Weights of a small sound classifier.
Data: 26041 training examples, 76.7 epochs.
Rows from block 3, named by matrix and row number. Rows with one number belong to one channel. Each number is 500 + 50 x the weight over the matrix's rms, rounded and kept within 0 to 999. All counts start at 0. Numbers have three digits each.
# convs0: first 3x3 conv (model.blocks.3.convs.0.weight, 128x128x3x3), inputs 90-104, a 3x3 kernel for each
# convs1: second 3x3 conv (model.blocks.3.convs.1.weight, 128x128x3x3, transposed), outputs 90-104, a 3x3 kernel for each
convs0.26:553492523438480455358548444450421440471440537467433502557485493494492490486544508497526583506501503484487494524509457459422495519474661472488473532554556459520458479506434516491559546491502447513497492497544619448550480522485487566551504536412488456559440506576506584549525482605545512528497616459374474502519413508471492514507493589430479516487459523504617553530465511484570466516500523434443511465502538
convs1.26:434534489451477447491474480564469572496513513495549496550530572452432409452546518518475442522517495536520510503483435460451541504557511430505475497501500538452448494397555480474521503520470500527537531567516477451443473442442526450460581491559579552489495472512499438424517582558444446557435472555473488533483501491535516497501550506515504502467478549503468504511403433479463506482387554432456390606486587
convs0.27:551521499630534547531515546450471535523472461472519488506464518440480474451507495519598501493547486572487490465481493476562586495476474438432496456514407540579587411553551474457507431541448496487446448487545533534496560559556482570394547551511489572484541444487498532508540469511393400475494493479516524473385500446508572496522465438514514459507467539462423504444537640444480430510458459589467408508525496
convs1.27:589425535594505571461418542518467523636526487502496605506627395497616474407512434487550493512502454449419529385430415558440460461520500468486511469447522584509497443565433513525587546507483585541634535453480500578441483438507464458433490511509508559548556459443512565451505447484517508495466419549530539619462472547460418461518492499479544443458465524412412472525608468590575431567459520419481487553495578
convs0.28:513526494564501470515505485501446473461460559495475502467510451527516457480502472495530541416452403536423524564546492480489490548448448587534495463489418511497425503476488472537482515551479489522512507508498445457577496510518450489547477436572464463427522542474475531616534385477449477508488516482457454478534554486612477483483475481557534510473421476445471397388459521514500487500461478468501484463457456
convs1.28:425535463571502532527497413551466445398507436475532469500482539467479516538532482554453469472524485570487514532467484561438548521428426486549624419452535456451598587476521507463476440444546412444552413499480525478536510611425492499499516536504525485542470474463438485515369447499561536514582485594458442497485554495511546474526501574466494529587443465543460498469458450463413453466515570545543490421483474
convs0.29:508470498546587463558473479555575564494510472414510464505542378464520514479478521492506614461436494456492506509513509534528505450426516539483561519478493459391521520533411472524463486504484482466546519384528444515473534473492533399458541426403453486490537480532513520541512526456472502436533447477630471434540479443504515515414508508456478438494454502473497517469460540529412496567486573439518434411489581
convs1.29:520457608559523515542601480443536578428459509535560504501522472515475476534498497416590478549448458606461520443481529540573481485438552478494466508541447503452559489565542451568459450512532584528542418498599468510562448454523457435413488520582428443477408496447574563508559552440452474528392513546609552465542548541458507490463570571456519541630557503453485645474555552496535417537472472497541461496593485
convs0.30:461494500476490493514453523490532488513483502403415437487506466487497477443524429404494482573508520549481460525378533528458377515455580483598606542427499440530474486507511488592481599562506413479544508427514490470517457403575556523475482493458447536471424539565426557477500492468525535480478508498517432553525440522413571488445531449469476624461522564508450491573541547556476470497491464431587553473445627
convs1.30:455503510442479550475577534603563504490483484466440488458432507451587409591515463469507492578527458428573551536534567459536500514476541534420419464416545558534431473537548534570497472527511418516462423514525512472424515476459456507492517501517474556546559469476511453509519655536388408553472456488493467417508452394467491471599529479464474455486578571417464537443512454422569603359435510607429503500532515
convs0.31:444549547502542515520446477483532460423501561494495482472493489446480504450510529517438425590479485531458484566434482548463481450494495488537506538500520449464587454493486546464578514414455475449482422489408546597533489441426543517564485482528559512458525536460510495580485547441441566523431533442440411514452515392537500392500487597495524547472497545508565497513567490520491493540509434485524524540522498
convs1.31:469501452507548533468575535470453465558472569521464507491487480374486488531488520437454506418407483562545580424494413486495508530481485486458501505459437478537469498533443520592413528568531497577542481477506460481465488473573450454462451472514403490407473484466420534489533498504602542524499469390477480605411479467442424455456455486497504494463492456503384471539509494364488600524557507536551461419456554
convs0.32:509514505461523447485461464577443474457489447437455453473434492439516455462521543553523464449450476536400482561452476532480512461545575545474529461438520547570525503475564501444483420548480524460464504536496541544607440488508515493413515462371475456415483471538453464512494497556488520445442494484436463441439440450589515551507534613501493530472425527472484515475512561503490561630485502532614481527419509
convs1.32:510558491495494362497520582594552518521477503431523539527551502534617551444442497545472462500519520481552620555546560528495535493544574516508563482475451457460449514545448496503529488502450451382522518489452510555491412472550531474631482534544583546456514477525427461491529499516419535597501511512497496495547461510481471512524505528548580534549467476474486451495486507481489489470494467473513530496582559
convs0.33:444481605506526488445557438484506495545576581585515506550520571493532543527508530508458456486444524475467498517520562500515506515583462479473516586438450460410385523465487509481444465449505499564465469465548574551471521561499573522449503472423512563455568393522446525459467492497508550443590434630435556519502472521508422513558423454467534503525499551395518562545519523483516520425510538447523514581495596
convs1.33:452480442445399446483451527558418600561580528541547505485477438464461472529500395558453514440514503525483465542562402497500510462417435471464452480476410491407542528545487480407507499509506503522465493471508385497452622526481425416398610486479425562440534418484485520443449472506501543434437388430598436512503540450526583504539573491485505396490475466516471551472499435463451592525493514546471435484466517
convs0.34:463468492493492489495582592448496569532483489448501539451500482521480553479545500581502588450506530525536510478442569514506498466512429513456512517493566425618460437527558537421406600589518506498462562577427527464479562555442539479500543543536481555450539479545485517510546568410444426475413464542433477461512468475546510486559511446488510546500477419495561511537418525421489528469547449432466537475571543
convs1.34:446523481503497485513415570600532423440524544571516447546451515465466550507461462509537496481535383447430522570466448542476419503559498518477484520511516501479522491529516514464439578549521470517359563498509491522530508418506501485584471540503521384429528522618562666478545561488455433459509600570525526546472493596578427493414553462567463496505593519541557477481464549497607549512507489539504497589553477
convs0.35:460498475525515506572521482440478416520506423507504494487524493526355447459463473428604490502543539475514602449533451480500398571501431416511471459534501473489511536543524444487498486475475588516574424484465502448420457462500540415599505571583495531504524503487623505493488510451618386548382450487420573490528478469539521569455435446420437450551407463490505542546497619543446545538540479437470505513428494
convs1.35:480581597426513509508518399517474452465530549560549482494506512445478616525535508462519497588580444457539497544500528558569428612429519480392561554470512479404418498471620468486518494456462400498499459437439568496558506503530563604554482545499418496486497435486445512456548549526490561481500574465551444594531424461487524487474449576564497494538555541570516409606443471652554506444485349492390556494535549
convs0.36:523470547520569507480538486525527447564481387528539449498454501547540528482522536559467552395469446455474529520445515497567481512486544527517528604506527449515463476472498487456530470515552576479411486415422489515490578406470471547598507532456582469641522498497444518575580494464433531520524463574418489526445540433431478464498401420552535561629538509519475519482531492495454556437513439476496469478602510
convs1.36:396518583437555551546542505521472547604578683550557509513426466488470542525509488366604521642406428486492439496567477516513437487456528474508393590464486631447491459526500457434529461500559563477467548495560498507524575434445491389541447494366520458392487498437518517504499418460462472445458463493538510499476491593536567477443415485532441436495523466524486507453494516492568491542589524444499446502411487
convs0.37:503566551528543574468435475477474469477449522479533512426498494592497543466515530539520468500476484491485466537466477603460514422535533495410432465450533505561528436503437596528481482454628443524532512469457492572555510532469496505498488460428552577455536482488417522504535433494492441389418465387463471520401443518556516528538602493379433432538394511479506478447469574416520480637504514523480436561510575
convs1.37:469507509578497501543497550371537418519469523527449508481418550395530520507436523493535450507529450532491613535520521474497465452509504525606502577456507454561463565531567519585508460423437431581532460439490578532427507571542459466529484478451543451473558533495572484525472474534571494503592485485459461468581522490564473525569585424398459587508667482541488479487519489463528467451508547492545706369493444
convs0.38:528566520492465529452434488446501400488502493483474546461477519528506502520467510654471486496480527447487541460431470504535520435431454484566516476436557415483455477579457468500481446507469494482547505476446462454600525562492528521483505596497547548544591491493486567558497476414458460533429517529404499476603452492596414521547486469455490493628553593501502518478489501481540429480460578472541504570429499
convs1.38:692500496515452404458527495603396495514524532511500484498444524534534522501532512555436456541564457436481656494551449522525515455656510484383523518489565514439454448484490522582472546579479497535522488449430443461487415367484428499515599513427391445477464441507479638484469539483539518466439516483575558581564457472529492429441507410477523516603569456587480528466528491468579437550482493446494459556481547
convs0.39:469479550463515497428491459426510476504515477485508512460447487485558577465490486551478529429535498475389371496471502512443489574437455478435538472465467488398573429499565529476370425484485561521545530424502452430409477564472528516473538489591555456453476479469438483566453444596467502567496522557471416520469446505452389409490529439517568450545427524515495551493524560478520507489550573460560371424470560
convs1.39:484498482407480574484524373425505492498510503377457467542446418485584548516508422547422522545496534461389416446540542542494496410487504565533462406568513484478524377524411458471631537611488478436500423533417523505605498502597437515498430464498596512493464547482509471481572498477410459500459519499528492484441475384499547612492435455524413556371506467452457494468478491483358475557469547450436525517599501
convs0.40:470542533501460611485545655430473599445461537519447528487514465493520520587405454510553513550473477462512469514421595528520516562488512568505510556539435527495436449570466566448418510437513514532537472582479455547483489483503563428517475538498499456531549439507573507514451451363467512564467588479527465341465478483435435487405417554473490446466501579426491508484445525489446479494458533506419545548450444
convs1.40:552486476556440429563418553536424481499429498486540493523529531486493454515480475535500463489460509463504415497528475452484493555418446397446548502467432455548406429412440523468518564457516477516507480515532481475491448488474534508546493492459453430605471502395593498569532564559568579478549545534489548451558444617517527547453467412447552503463522453477517461533479451495530470464467482496470528498555464
convs0.41:447481485509486547446493593509491541506429481458427512512466471451523498424455477488491486488580432445436500517480480505510497509438582514442511517442520436549497414399487551548512484607600552479494384456529526593586510418527554549538435475459537441472546481450502520458530515447516437623445467483414475457500478550444670446476521489447458487522626504450546473478475585442516595453563526515495546417513595
convs1.41:546530454579583479501504549514492592522441568452468524553545517558448496509499556496520521515512503456520543509487510506530470527540493446578394423498515465516492472475490631486529442451459463553510512409494527425454555463519450476485538483538524524397444506518574563500492512546506486515449533472510563517509546531536535520574536556472457530497561498495454485494439479504491502506529492501474485507472506
convs0.42:491524489542487461630543426483438468507446449478478513501469503554470465498475596483469420527466554528568397596414565539570457488439504526484413461491454478555538463504484419556493406418516484525480502525447514554522514392479479540525435574515491482464469479550552409520472430560530424464528477532532434476482497576554537554445548495496443502520507453503487393382471557560517474513547575362538490518443366
convs1.42:440518481467405496537565574422638543480515545422502474410539459425514491486444485453513550487441468520498478482528512441477422542537466603656470536485430510516521517462434450421520465587446473461481491492529516497520499557498488497426575594492459436586545471469473435609430493471477494529482457581461521451449576431515557505426529489539467513465430498508527573540483449567486541514460531486469518532541473
convs0.43:484477502453530469481504608551475456463443506474467389550491528421567570467465470503625470481496506544532524503539519406431460517484491476499474535626487448479474449490491517525522472531473435528526434462454580524467560438497593481415482490461480513491446500498483548529505418559500473549482504552426539484483482624467445515606465486498495460529563437509427378514475420532479504430372565524433481484455414
convs1.43:635481468559506561396415495490489443535441452447590406488531518593549461640458493434546561491445497511486423483492466528492500514507550460564571459482483500528452501567505472522468401410537557359533469446595481714592495567524497457458543451499449574521454463508478484456547532540520517478429573483584422427562490481480497520490578503564526539482510422486465461556433415647429440512502577486547533484495449
convs0.44:504502440556553564444531543535651517500514525406523575484469445544472496508447495586543493531496496425480474468503530502506500528519448491551516460488531500462502527540464480508514530529482497469472516499492529453439533454469508471489419511539564468471577494414431476441454529457469469524467410441472608540591491539532482537526430489467487415496499465475488543576522586542524586514474486482564570420455511
convs1.44:464579543469481518499461502469537486449545426470532524589402486528449433452427425453585486461444556443393562556475523461512541483537576468506588466460549527525424453538578470466545529594484479545475493489592521532511450414476544450458588520485484483451436489515396487510438449527525472435543459450513481530448484608502549398512488678499549633537484580471615526356648541504492555504499492473497478537495531
convs0.45:539530546520506584394448469497509503493478489555546472566445527459541456485459481469533576497525516469538471464477478477477506426543432441434586538465554485474466590522485438442495539600498509501478451499553477477565474404468521469581459454447503436531440526505496487523467470553508552531434503464512403487433547548455403599579401523472414470493523475548420539517579554483562560385503410465449577535497506
convs1.45:473417546513547498482534381491482487499474407481448508454501435507465420546483378505506547451512417512519456415532448565402484492481469426467440523538562464429507414555582472495538442498587505453504493533507386488548520468470576535588546431475583520455525494524552535381473480466446495489611654561456440479458608524394557646521457500502505484472449537418459495434533487414368522503504567496564465543491455
convs0.46:613476443560508509547497489528492469490483395425528499492467526567491474479488487491532420492457468516560471478536392412508542491479505483498475461528506488471483408444533492433523447543494487552469501504483443455503453563438506459474584505487479455537493436530500526433489669535445584482457480502536545535504604542523433523459494561521386584439481469486566503485481483475501466554525544488411478382409406
convs1.46:535464547539467493498483435478448549477498466424505500477586521536506501466554504473458496495509516534482510524513493561446489502472686505477600465552521488504534416480503541473519483509410561464540430509528461519508539452500505459492514541534528541514452446494496478456468521487524492495542482538493487572520486452446480474453467609494500493538519468537482490597513503499518425534567520403457459517538513
convs0.47:445515563497515467471493440486512582444554487444474477485456504504541434516443486531506409428501659443518545597498452457527476535505466460517560494459444498520554547487509488422431494572502485511461482525558573534445436573506570525567493540483521595589530532471460459460469590583537464471516460474483519449465562474475612363457541509512569428527476442460641434490511447470513473491492470390452465472464505
convs1.47:590562445444491546546522472563550568524515542446637492467481500503574575588460439551428457668457493499599571526436428479555399486418572514452496516523547586490486517467445486514449548474458419522464489505514431491533436611516492511336564517458551363391425478481619500580486536528469476481501550476490522498482484536586452443447466425508455544523584357458522513430481498495561538442541535517463502490594454
convs0.48:450456473617493530619496441428412454505525501588442514487515543495502529483511523476528466559572485551522540489525542509491527535466516491542496522614646454491529589452409406483511510498481529440516458478450496466465431473464541470611610472460440487508466490496670563483456511388623511481417494468495545492535501451444543543460535495483543626548527497483423489451536490460538408444531422478491553519465510
convs1.48:398480598458514489477531543502470476428524562539639473577453505503528539520473545446472451411470401547552459589504561508400475459425500548504588559568586493478479539513629589484518484546489328506490426541472484512567485413422547561428555515523524457439446583433661595527554445490431478530481449497491521484553469532524601606452443408653488468483540424494360576463528648435516522455488449507493441478575489
convs0.49:410454437447472499490509516436482443482480491524453503540456551513456548552473459468467441519539544554486445557549402393556574570479466478417546515448476376473584523471539541552455476484447505548514543561546463461603502501568479471475452517521459497523500489442598497540495439547554453449515505464459471478521511428518474486631442566586420519520504475497576522482647550464490576476588526547538475568502449
convs1.49:574484448536478468468474393499519610550539471459491425417482430470581535508473547541454477515501442512488436467514530513481432496569555554461479466458532519523522485543462543437487477514550583483476459486508484509449459560564481471406536514462593457433470567487428495467437586584479531543532512457536492474546526587451484499548512452504533545483500450443441500526530512499519505457592532507464528486559498
convs0.50:427465477534439497518437487555501510478525526429522551553498505463498489456585493417604507511491514472426524525443465506479439487580482445520526501476499572441485534544485492457551468495469564533553522527487461564470498585486518491573485464577460548442501479500496490526510409469457466498520510471465468588556563449386410471449538482470509564502443418475423479470468519524558432561515514473405537433487489
convs1.50:512463470535517491491448562576499549546506394467492479470527506559520548543458524464443515534504492444542470467375525493480534500573660455579554475524410511423573449457520593449585565422505464530496487521498527482464528449433536491417364454558530539505573481467535515476554504567473619511510431515498499528479492647553513489438469479593516458460439500498418524516513435478520515509630443531523562463563453
convs0.51:510514511470491521513553490508542443468539462502425588468478598510507451504447485493528467591565394528500512573514490491465403628453435506534506522508526520514481493515471444460486367505560503512590504410509458436477526590439524652518485461499514444480447519410517511503448497414489559431402464503567430519514508575645432405512559638461465529524513488461463476546533382523486542548547424468479386451536563
convs1.51:454573480463430505497430506513475450549565434485540473468448489503601544624449480497461524464524499532321471428530432465454561427509506445548630388481525438578507460553455447425449438508496437419499498515527549461530455462538536515437476540534503540517512575602497510525478470573486562515410511571479514589461533496494474425495415501588509518422565431538500524372551465461499569467476462560545576436404406
convs0.52:527455452562436464506473451440508406464429553460501493526498530515482505489551494488597531514553535450553451396532564523468555438500606618525476478414544445483465458520466472520554593489537446490501459498565497539491452478517541469558476401408491416470487499496507535524517577438510428461484453434643554473542496444406529432434522597514478600482474566611457394462562530542567453449469439499388496477440575
convs1.52:557458505494455514450500528522566459529561484465487465475517552466528480541549462476479547533489520437466513501427436456487564449500495526594560445512524473519513482491540502524505530521488495487441495511497509485538438504480585451475465533512457525524567564518542423462566531444582525476471491520549504487558456549531451455488471459466517549545532486435481497480500549485481522459516519403466469591472556
convs0.53:394438546432434507466465499555538527441373475553485503522539485569500429530538491515524532287452683491428475431469430554523542462489581576514489426451485597507471468474451448553501565572519419505478545477545463470500550472525530551524517446481441559511508521500542528531553453484557584488465499549532499418445463511476560440526524485470488486495538439604478407463483495477482518410456425433520456443478503
convs1.53:535518478533545450436443520498526494569464504510539536502441496450451597468423479498448518555449471533483534458411455457452466513501507448556466459420526496448562441432454478464407549563495457549548494523529507505506466406417517547524486445486411469428442484434486482515388493423490589570467481492537537460544490542479426470463512473380548419555528518368444484449448416464437519520544526615486504539523476
convs0.54:468479505497484452503502521542582481522495370531453492471468465530515425501555509540487521459510536462481617465499479415534491592445453428494618473422472509459544481496480465475543590472458536457441491505558486448476485570552523508489511529516507479449466464416456472497455440577446472495517466488441541557440562546511456493492550463620532449492553439518439533442463383569478429520557541506456477602521443
convs1.54:481479511457519569476497490494411488498488452506433417479461499521463568463511508535485416590535526544461462461510520510515452489517562432448495418512502491494488522546513457512592565560473530398438435610490424479435426449498500539484531487533499526514515454473489485532503510452387462524507471448493500504558509462489528488480475441432470451581449415512465487552466512470522435536496490404537416561491461
convs0.55:479493588503420547516561514482485479420496510584474500528520482484461525498524552547487491502504539552503455553597507494524482466484460533470524435399482553538545571463517501525460487500520480501458515552446454527529457453552519499537660549485472394460524440454547485536484478522538517570491488525521432503491432473480506504480496452563535453517494527464583522530457594498532488438590476616447468476508509
convs1.55:437466475501531475617493562468455533465559548557534562528466514481377431410468493436502585461403517470428506520531520501417444392500465560606517638410508487620562385517605470514491529455460473500432495571504571517513480459537485473507530511411485507486480521472513438460567443466480620465472522485467521420528482665458628539499516514354399552481476514565533449542407499434596447437501463574566525422489344
convs0.56:499428448551513507425479568500447454553530441426502471499513492497528524504513498457506513446526538508507638504504387469424523522464549448551523472496503500452503515579438516512575455512474530523516507540463429502450437552552562519500476467426510451504563438435383570483547472474409527439394482509539550519470496426583536483478462512447488575547477472451535523452513469425408484425491493438479464584562559
convs1.56:493560469515567495476534468482503475587533465470443487491491485426491564445416534484452434441475408557462554605506564544521466468486474447554573440459560479424479531510562407500485499406512448544361524464483519647563642565533528409466491507541493574511547529518569520617549543512412476425579478438525460485502459429477503450478519442471466421537472505453443490507470502627483513430574403480491572492496514
convs0.57:475531526418519506493466476463546449467488473475506555479537430498460451457455482486415465466457418505480423440563544529455424471436443475505460520550464552520519544467509511550485546510559578509548453553502479469435563406426460483490548582518487522490506577506503490478548579487404480455459527552487501473429566553451514559470540528531518536491461521446450459411485494459421512448426580455444509450452563
convs1.57:578481505489497533512517486662502394534505506546471477514511441521513575398497508535486480520547622556525563482473490516524464499481487461442488476445514396425480424554473500545551479451532505505455442499477526561419417444511471613497518460417541469577447446515511500444531484512458444495551478566463458482496553517458516507546380422518466476547505470543535522540531601480489541558496474568475500511499566
convs0.58:469446478474478472458514396488523537437516509440480553470508551537483525497457496515412523487529495530534504550523509499588451509511540533485498518553519451480516528524519518473541501416575432516517476585485472525467534369449538451487473510560474512550450467496457492379511476458477499598537553558574468579498513516458385578487553476491477484532463407462538551463451530536526443540469455508545537474551497
convs1.58:451526501526517501545584521517503454521533568590517564578477459442478469562458520532564519425427548563475490532501507453514510468428475519493547506493388475467517524405510512499495443452492505504494499629470502586434504495478454443551570471416505537483460494463495601505516437482460485528477444515385503434489479579477478558480524475534470431546565480421501544529460499425506534538514509485438463434412466
convs0.59:466434486483477491409491487506469506621441451511487407493495477451514514551573501388492597444513581510551455460447437577361551454484507587449498532521534481483370538558484532490521458466588425601533493468443606482539437475606502480468474543430529556509483481521579503460451551488452482480474504509400487510559539527546640409464484553531511478623570576458489482520519490408426484497475511548430573436497394
convs1.59:499514410463490554506528461475502530597498511557437470496415536535497558469435473468460554571500469497497613530516444446475480388498465457452443448483484501471535538474407537512503411524496518484536488485456518610391450486437511475583541488545516449549495534519471514450409427564482420483588512520433548417570465449521483528533482487450454402450476392485528491496434475530442522594525481549476490468543551
convs0.60:512562529447457448507407454528491568477465530471507466522534395510544463504444491526520480500506473571623452581489496481475479601499415544542483503570457501507434497488522482402551499580521513462447447501518479500508519450414466509515547553520526476484455470444470526466545482520525482426473469516590505407514549462516507547489439430538483542476500474523467486407430533404520557541514592563442551536555433
convs1.60:539472527512552502515480567439573479406523564452533525476492545504546466557527434528554472460528443471563435471549564475538557497532544454473546561420431552507482428499441512559406459452485472521468586446493503567485473614556594536509631496499538490490435503473434484592466370518506467541603521483595585393519561396433483502549493507548494475534381452400555501437509465528530581507518565584491492446527467
convs0.61:537455454561475506634456482531516402553493436531485477555459461512539519455474490528520451518507454558456474458557478510517483583450529493440464558463503466481515386467582521478467514535470486531473440470482512445481566369459539458439519551482514483499518566486492453485444440474568437448609515469565490596418574551490484393520508463462474528493552459557493491548543482416547543548458490607417467460605478
convs1.61:523424510439526550500508482495382495530523532525549505479561501556509517575564493516517471433546463536508441503470428570404553560496442554557495489484527453467538424527578478465569492526468457416520461551504407535471523544524401542576500580462383499462495417556526561487552499489572438397481483572528495487512468629448499442431430450483532468655551538478490450521492471552515509442564446486493518534385545
convs0.62:563486472542553501593531460549522511528464498456557585463457487495500552502525432484506464496473476598492512576471473553400560519510545548500465520516416397490512581578447508498480455468529580485592512530546457528410453474487521509530573434491495526505500467501610508533411468448472449469466471412499454560475591521399548516525530518457450471479486421422429459521427357503532561491460461473391459404487430
convs1.62:427466515533429470511594524563521527477454387475425491572423505440423477529419517486563419466452508576491457433473459469457506576516513526540523475478436498382518521494499563482515470459506448480455461476451455503451472448496417502459523482518501503484390498444486598552550534423526511516530497465454430528521585497464517539504408617439479412534546511488440590530471588542497447507497560578437618411489478
convs0.63:469426570528441497525501487500539498556510466517548462486471468559462539491472502447441526434477523474482569395453468478483514534532497497504508563482473544419471453558477474403493470546527477523551483478461552431452531475473446534578553539552503453537522514573521459523380366558432486507514483510591440486339545483485533437485502468472475450532516547460441456491444456464487502450437504439433484469401454
convs1.63:497482549408546484538501498512496404550452539558419496439500526549432502397502378558520473585504517538479476504433524541502425541461453457482464524479504425431408451478440489422494482527531550487540443506493475538543515545465553483556533589510381499551485548485472499513461501457571451510510506467527537496498452557501456549420517427446543450409533514529445448599473492481556550562497526446522475525450433
convs0.64:581519464559564480530512451514627457469546478556523575516506534466389514487494479568508454535545484452528463505471503554481452459489461556522474442443458491428556464448432464495518508514460556476476533526529493487452655527516414547539437484531552535499464484378441471488504491476537496443613457478524503542505440580504501641521458509469478495476438592568510465494440391591538412521511515562541457574379491
convs1.64:577552470524465516480521526461547473390553581390532503495505438628493429566431456401649469490514549504483506436476492563551485506527517543525508473422434423477529624452483467447473516495479462372477487430517523430497401464491479511462565503471490470513497503493512483586432476490505515495397448551491443481590495490592571546415441470478536440483538462413447533436465554502452490416451640444455493518435552
convs0.65:523499539459480511538543553446481558488502495414514447558509495469469535493520421481485549476470554449528502509481514521444505454514514531454527501468568532481474507412519499527477482456437524503516546434424511477492509481472473502488445499456582513461457470539434437543453510535462575524498453416519387471445372399518529380480491478462405494434546569527475512439498511516534595542583494468547527529372503
convs1.65:550537590526540525464506534463503479479509471578560551449472494575504462439434511469460535482474490499444532566580504524427522437533541497553565414427519433451510430506503487511510462426523493470463562427503513501500436532472467432459424452421514496518560542423457418491540508519491540578449431561562484531526469463487548553503513538488467480517467523539515491471527541473517442552526540500542520504519469
convs0.66:478515425438425371499528439481420482542406457499455504497496495503515506524450523358508488489528507524453514576496460505505402505432594516490533513619465502444551536455502489525486496522586500492456463493509547465405383575527439520587410417563472490589576470552566545487504481535542439571428574544499539417601501527528528491474487476514500514538437507473569492572528503626475482534485500490508493516594432
convs1.66:539555536467460476498531473515469512468511497464539422462531537494553495463451497423500529552503512581489476511521431500446502519513512478501557485608451436530468455444465431474486544526481426540441479574529552440448549462488599502472493557538417472499461491398427426430477547443493544506489515470435491513455515512408492585437546549413519535539484538431447541543491499501432460476488438504555442542438427
convs0.67:533461469494562534420463442485461489524491583490379502492534487506531458453478496480478473471557490573527402564460475587413386523495434495550505530489494445461583425489501504483457443496529478458390522470497535434534564483500551497500613514471503593560474499434550468429501479508512444537506397533451479455376410567503502550491531413458431425439535482505453507494598560519498519517470416514561531484488511
convs1.67:550502585457516579523502567526529464539508584498530529440480527482504490459492446546531552516431505475464472416542439496579547625462492500442422627508570492552564610454507467594460474490452480537556448503488523480495467462514479541608509472403450412482531462475443545576528496439513522520474621606595539492435544521486414458547468577493519502539567518502564537476568534466558555526504574553425573482471458
convs0.68:426538395512442457451433541487463391548529502505474493474482530489518481519494490471535430520485456525468479470542591528552483494534454488523520472383529544415522531481563527516509469537457538469416433485559445487475565505507447546392519537438521492469556529481505447499469491457500438481466543447455530561431400566473561466526458470526512516453490503444477470459451535452477487461565452534515586460526528
convs1.68:497471373520475455484640610482493511538446529431596523504522425415495470597540552476443510418454548508480517486498505460480416491388414434471549498410527445497542398456538480467445520478475439535515448427434476479451430476473515544519400458443527547469527436550425397433567480524532439462552525447427538474561503544563456600491543465519474560571491496559522454542495502539409503468476424493486436435491413
convs0.69:471531462452512537505515519546496468511567486462485499607478530525458507529461457426518473483496502602565505442496495522486516589441492552493518503480589458483492566466436528494621454565484440555467483421507491464545464426447496450447508517600467507464469456553492461526553460486462468479505434529427530429540506464521503421473553481574474504531487504476508493518473577500469436504558492444564474565604425
convs1.69:524520511474556418512492476549471454490510442448423543545471559466430566550492533506502441482532468523565524531432546584497570489495440421460499475453457442428478492368516398536505550482538468581503476447494489589694626611511520453618502458491422560518532532502479473527444502579541469467467485457486425510521461460459548496592469487427526420569504511488536435518539508502493509477540432520527434481511548
convs0.70:459479537457547492523511494455492507431474504528571542535493461518498493485517486480453517477523459459525599505519496516456464478523459503498492496488532513533518516524499576544483528502509500422502484518488410450503582499520456517492555448480510496491539485683410516435522495453463468490504449464465558536488511517513405483453610448432532506526494465460491504481497561548481618503572526417489508429465450
convs1.70:474604567458519488544561526564428512503566466430466540446463482532511551538553503393523454535491508481430465512454544478539478460455429476505499436544492425374553474500461444462496396440453461465416403438454481456468409440457354408540406477524451518495494516419505522434475499551483506513462490445530440461552485509573596503577524488365492499495410551546462487447421524477461454475430537546541505535519499
convs0.71:522398418483523482437516548549465459514426497585441427472550469548471528537449487484464478416477482440576499496519453493487591538522439441490491423541529533506443532554426449520485587562515427462452543463529523561455537602510585557413458497639410509491462528468556538548489492521487523432379505539416400498434393478486485527556500470431485432522428593486459487454480539513471425484497481516449525512504543
convs1.71:554497520553501554436435465470456488594579460545455497500503469509529481594544468459595516461427505506527498444508472542541490547498548507435492557553419550382422455533516460531512431494496526523427459430485585549485495509481436575494490537517520469427713490471535550552571565468465547439482426577466546548538516547451493590640473521551556504532508505437511517430384434424497514454484609414503429571474496
convs0.72:596438501494494489474427485500513502528434391498405519489495388457429468406491498510523593451466517573458427466492481461573477493468478539557443427466566436557545472437483442630464481506609483577472528488565540445475518463494528547485536549452559551564493457497478473447570497511477534481456532535565598451448523536494413534529526478455443481478382617513480472433459456593437578586530485539465533471414435
convs1.72:510547541515479542567510532540450456384491496479506507449442535560502553465496391541490459526518450520447366483523485480483570546577450538554461494514431512578450572539556447586497461412476426509500596542449432417460473445450507472560475541485445439539457443468517525469509593465510472447599506595507532541463487504460591494484459499527458497555608486434553467513438456519467557481525459471426507504529487
convs0.73:525609487520541490455488413467496465460451412481472447504495523448427473493469532527546418502576532547530528495562583521549432479463578513524594559419490508503522461528446468514494518498639476470438494456466516481473480423447537500474441481521538472479445448481541519564682414446443558471408510433439435544621459395519438395445501479564527379438475445486486470517552567490515462393405518419419439435542423
convs1.73:600537553503467547383424540494479468493539462534512556493562509496562530562572466527497509528479432444471456443502428516566483505569569518475441559397456518500496643523450512510496425456484448442531506446531508452534450491556475542510447525519412436501513501476450446520464538456479513527557580606544472538439454487506502584572507536526539492538503405454502488490464517520510445422482581536514574564505638
convs0.74:444463530513539463537472486458581452492600574437474421508443507439535480540494476502517550473531434476521540507464509538473459476663482538520502370506564485527540511457542492525520545497539486418487454487506505499593576511401550591567354509491433523477536608523563492477400438450453512496486494463520509475465404532565498550540474435404466435453467450476468375470418515406512390399480511460593484511551465
convs1.74:621548547492497701477524544501506452510500479490501461596515478535467519483489539463490610487558467556525536481526444519578515463467468428516522476415492503412492530430474474496485501510456517492528496421479530545457510425448511504473531596511410524392472434465452505526484500422529481484529514511606451531466444479524490456501440405564498445478514483549507550571453516512521582449523448446540483524503552
convs0.75:558556442523470518501471446476510518509511497505505426461497543493444461484492547450529481512471531486477497516469500493621454471465531494542416474479562532529484552426483491496498493498483496402518460446503437414496555459507451521584492523389500443481499546487552532521628503579548457570477542469497375415557566424625576502505514407462431450512531566478537502523423525463564588506455610524510505535543476
convs1.75:496466548493516513467567503458522471540468452573538503451438453481484518483454472502579509504487495415537552462437461455447517536584524380537499549552587495576456443451453547506481468507421499524546461539465493484531449408525518496517531511533539535560504489425493529557448497467558567482512503466532517486500452505443560592496557400518462524475535449437571446500442509555444537560547444423512523506536457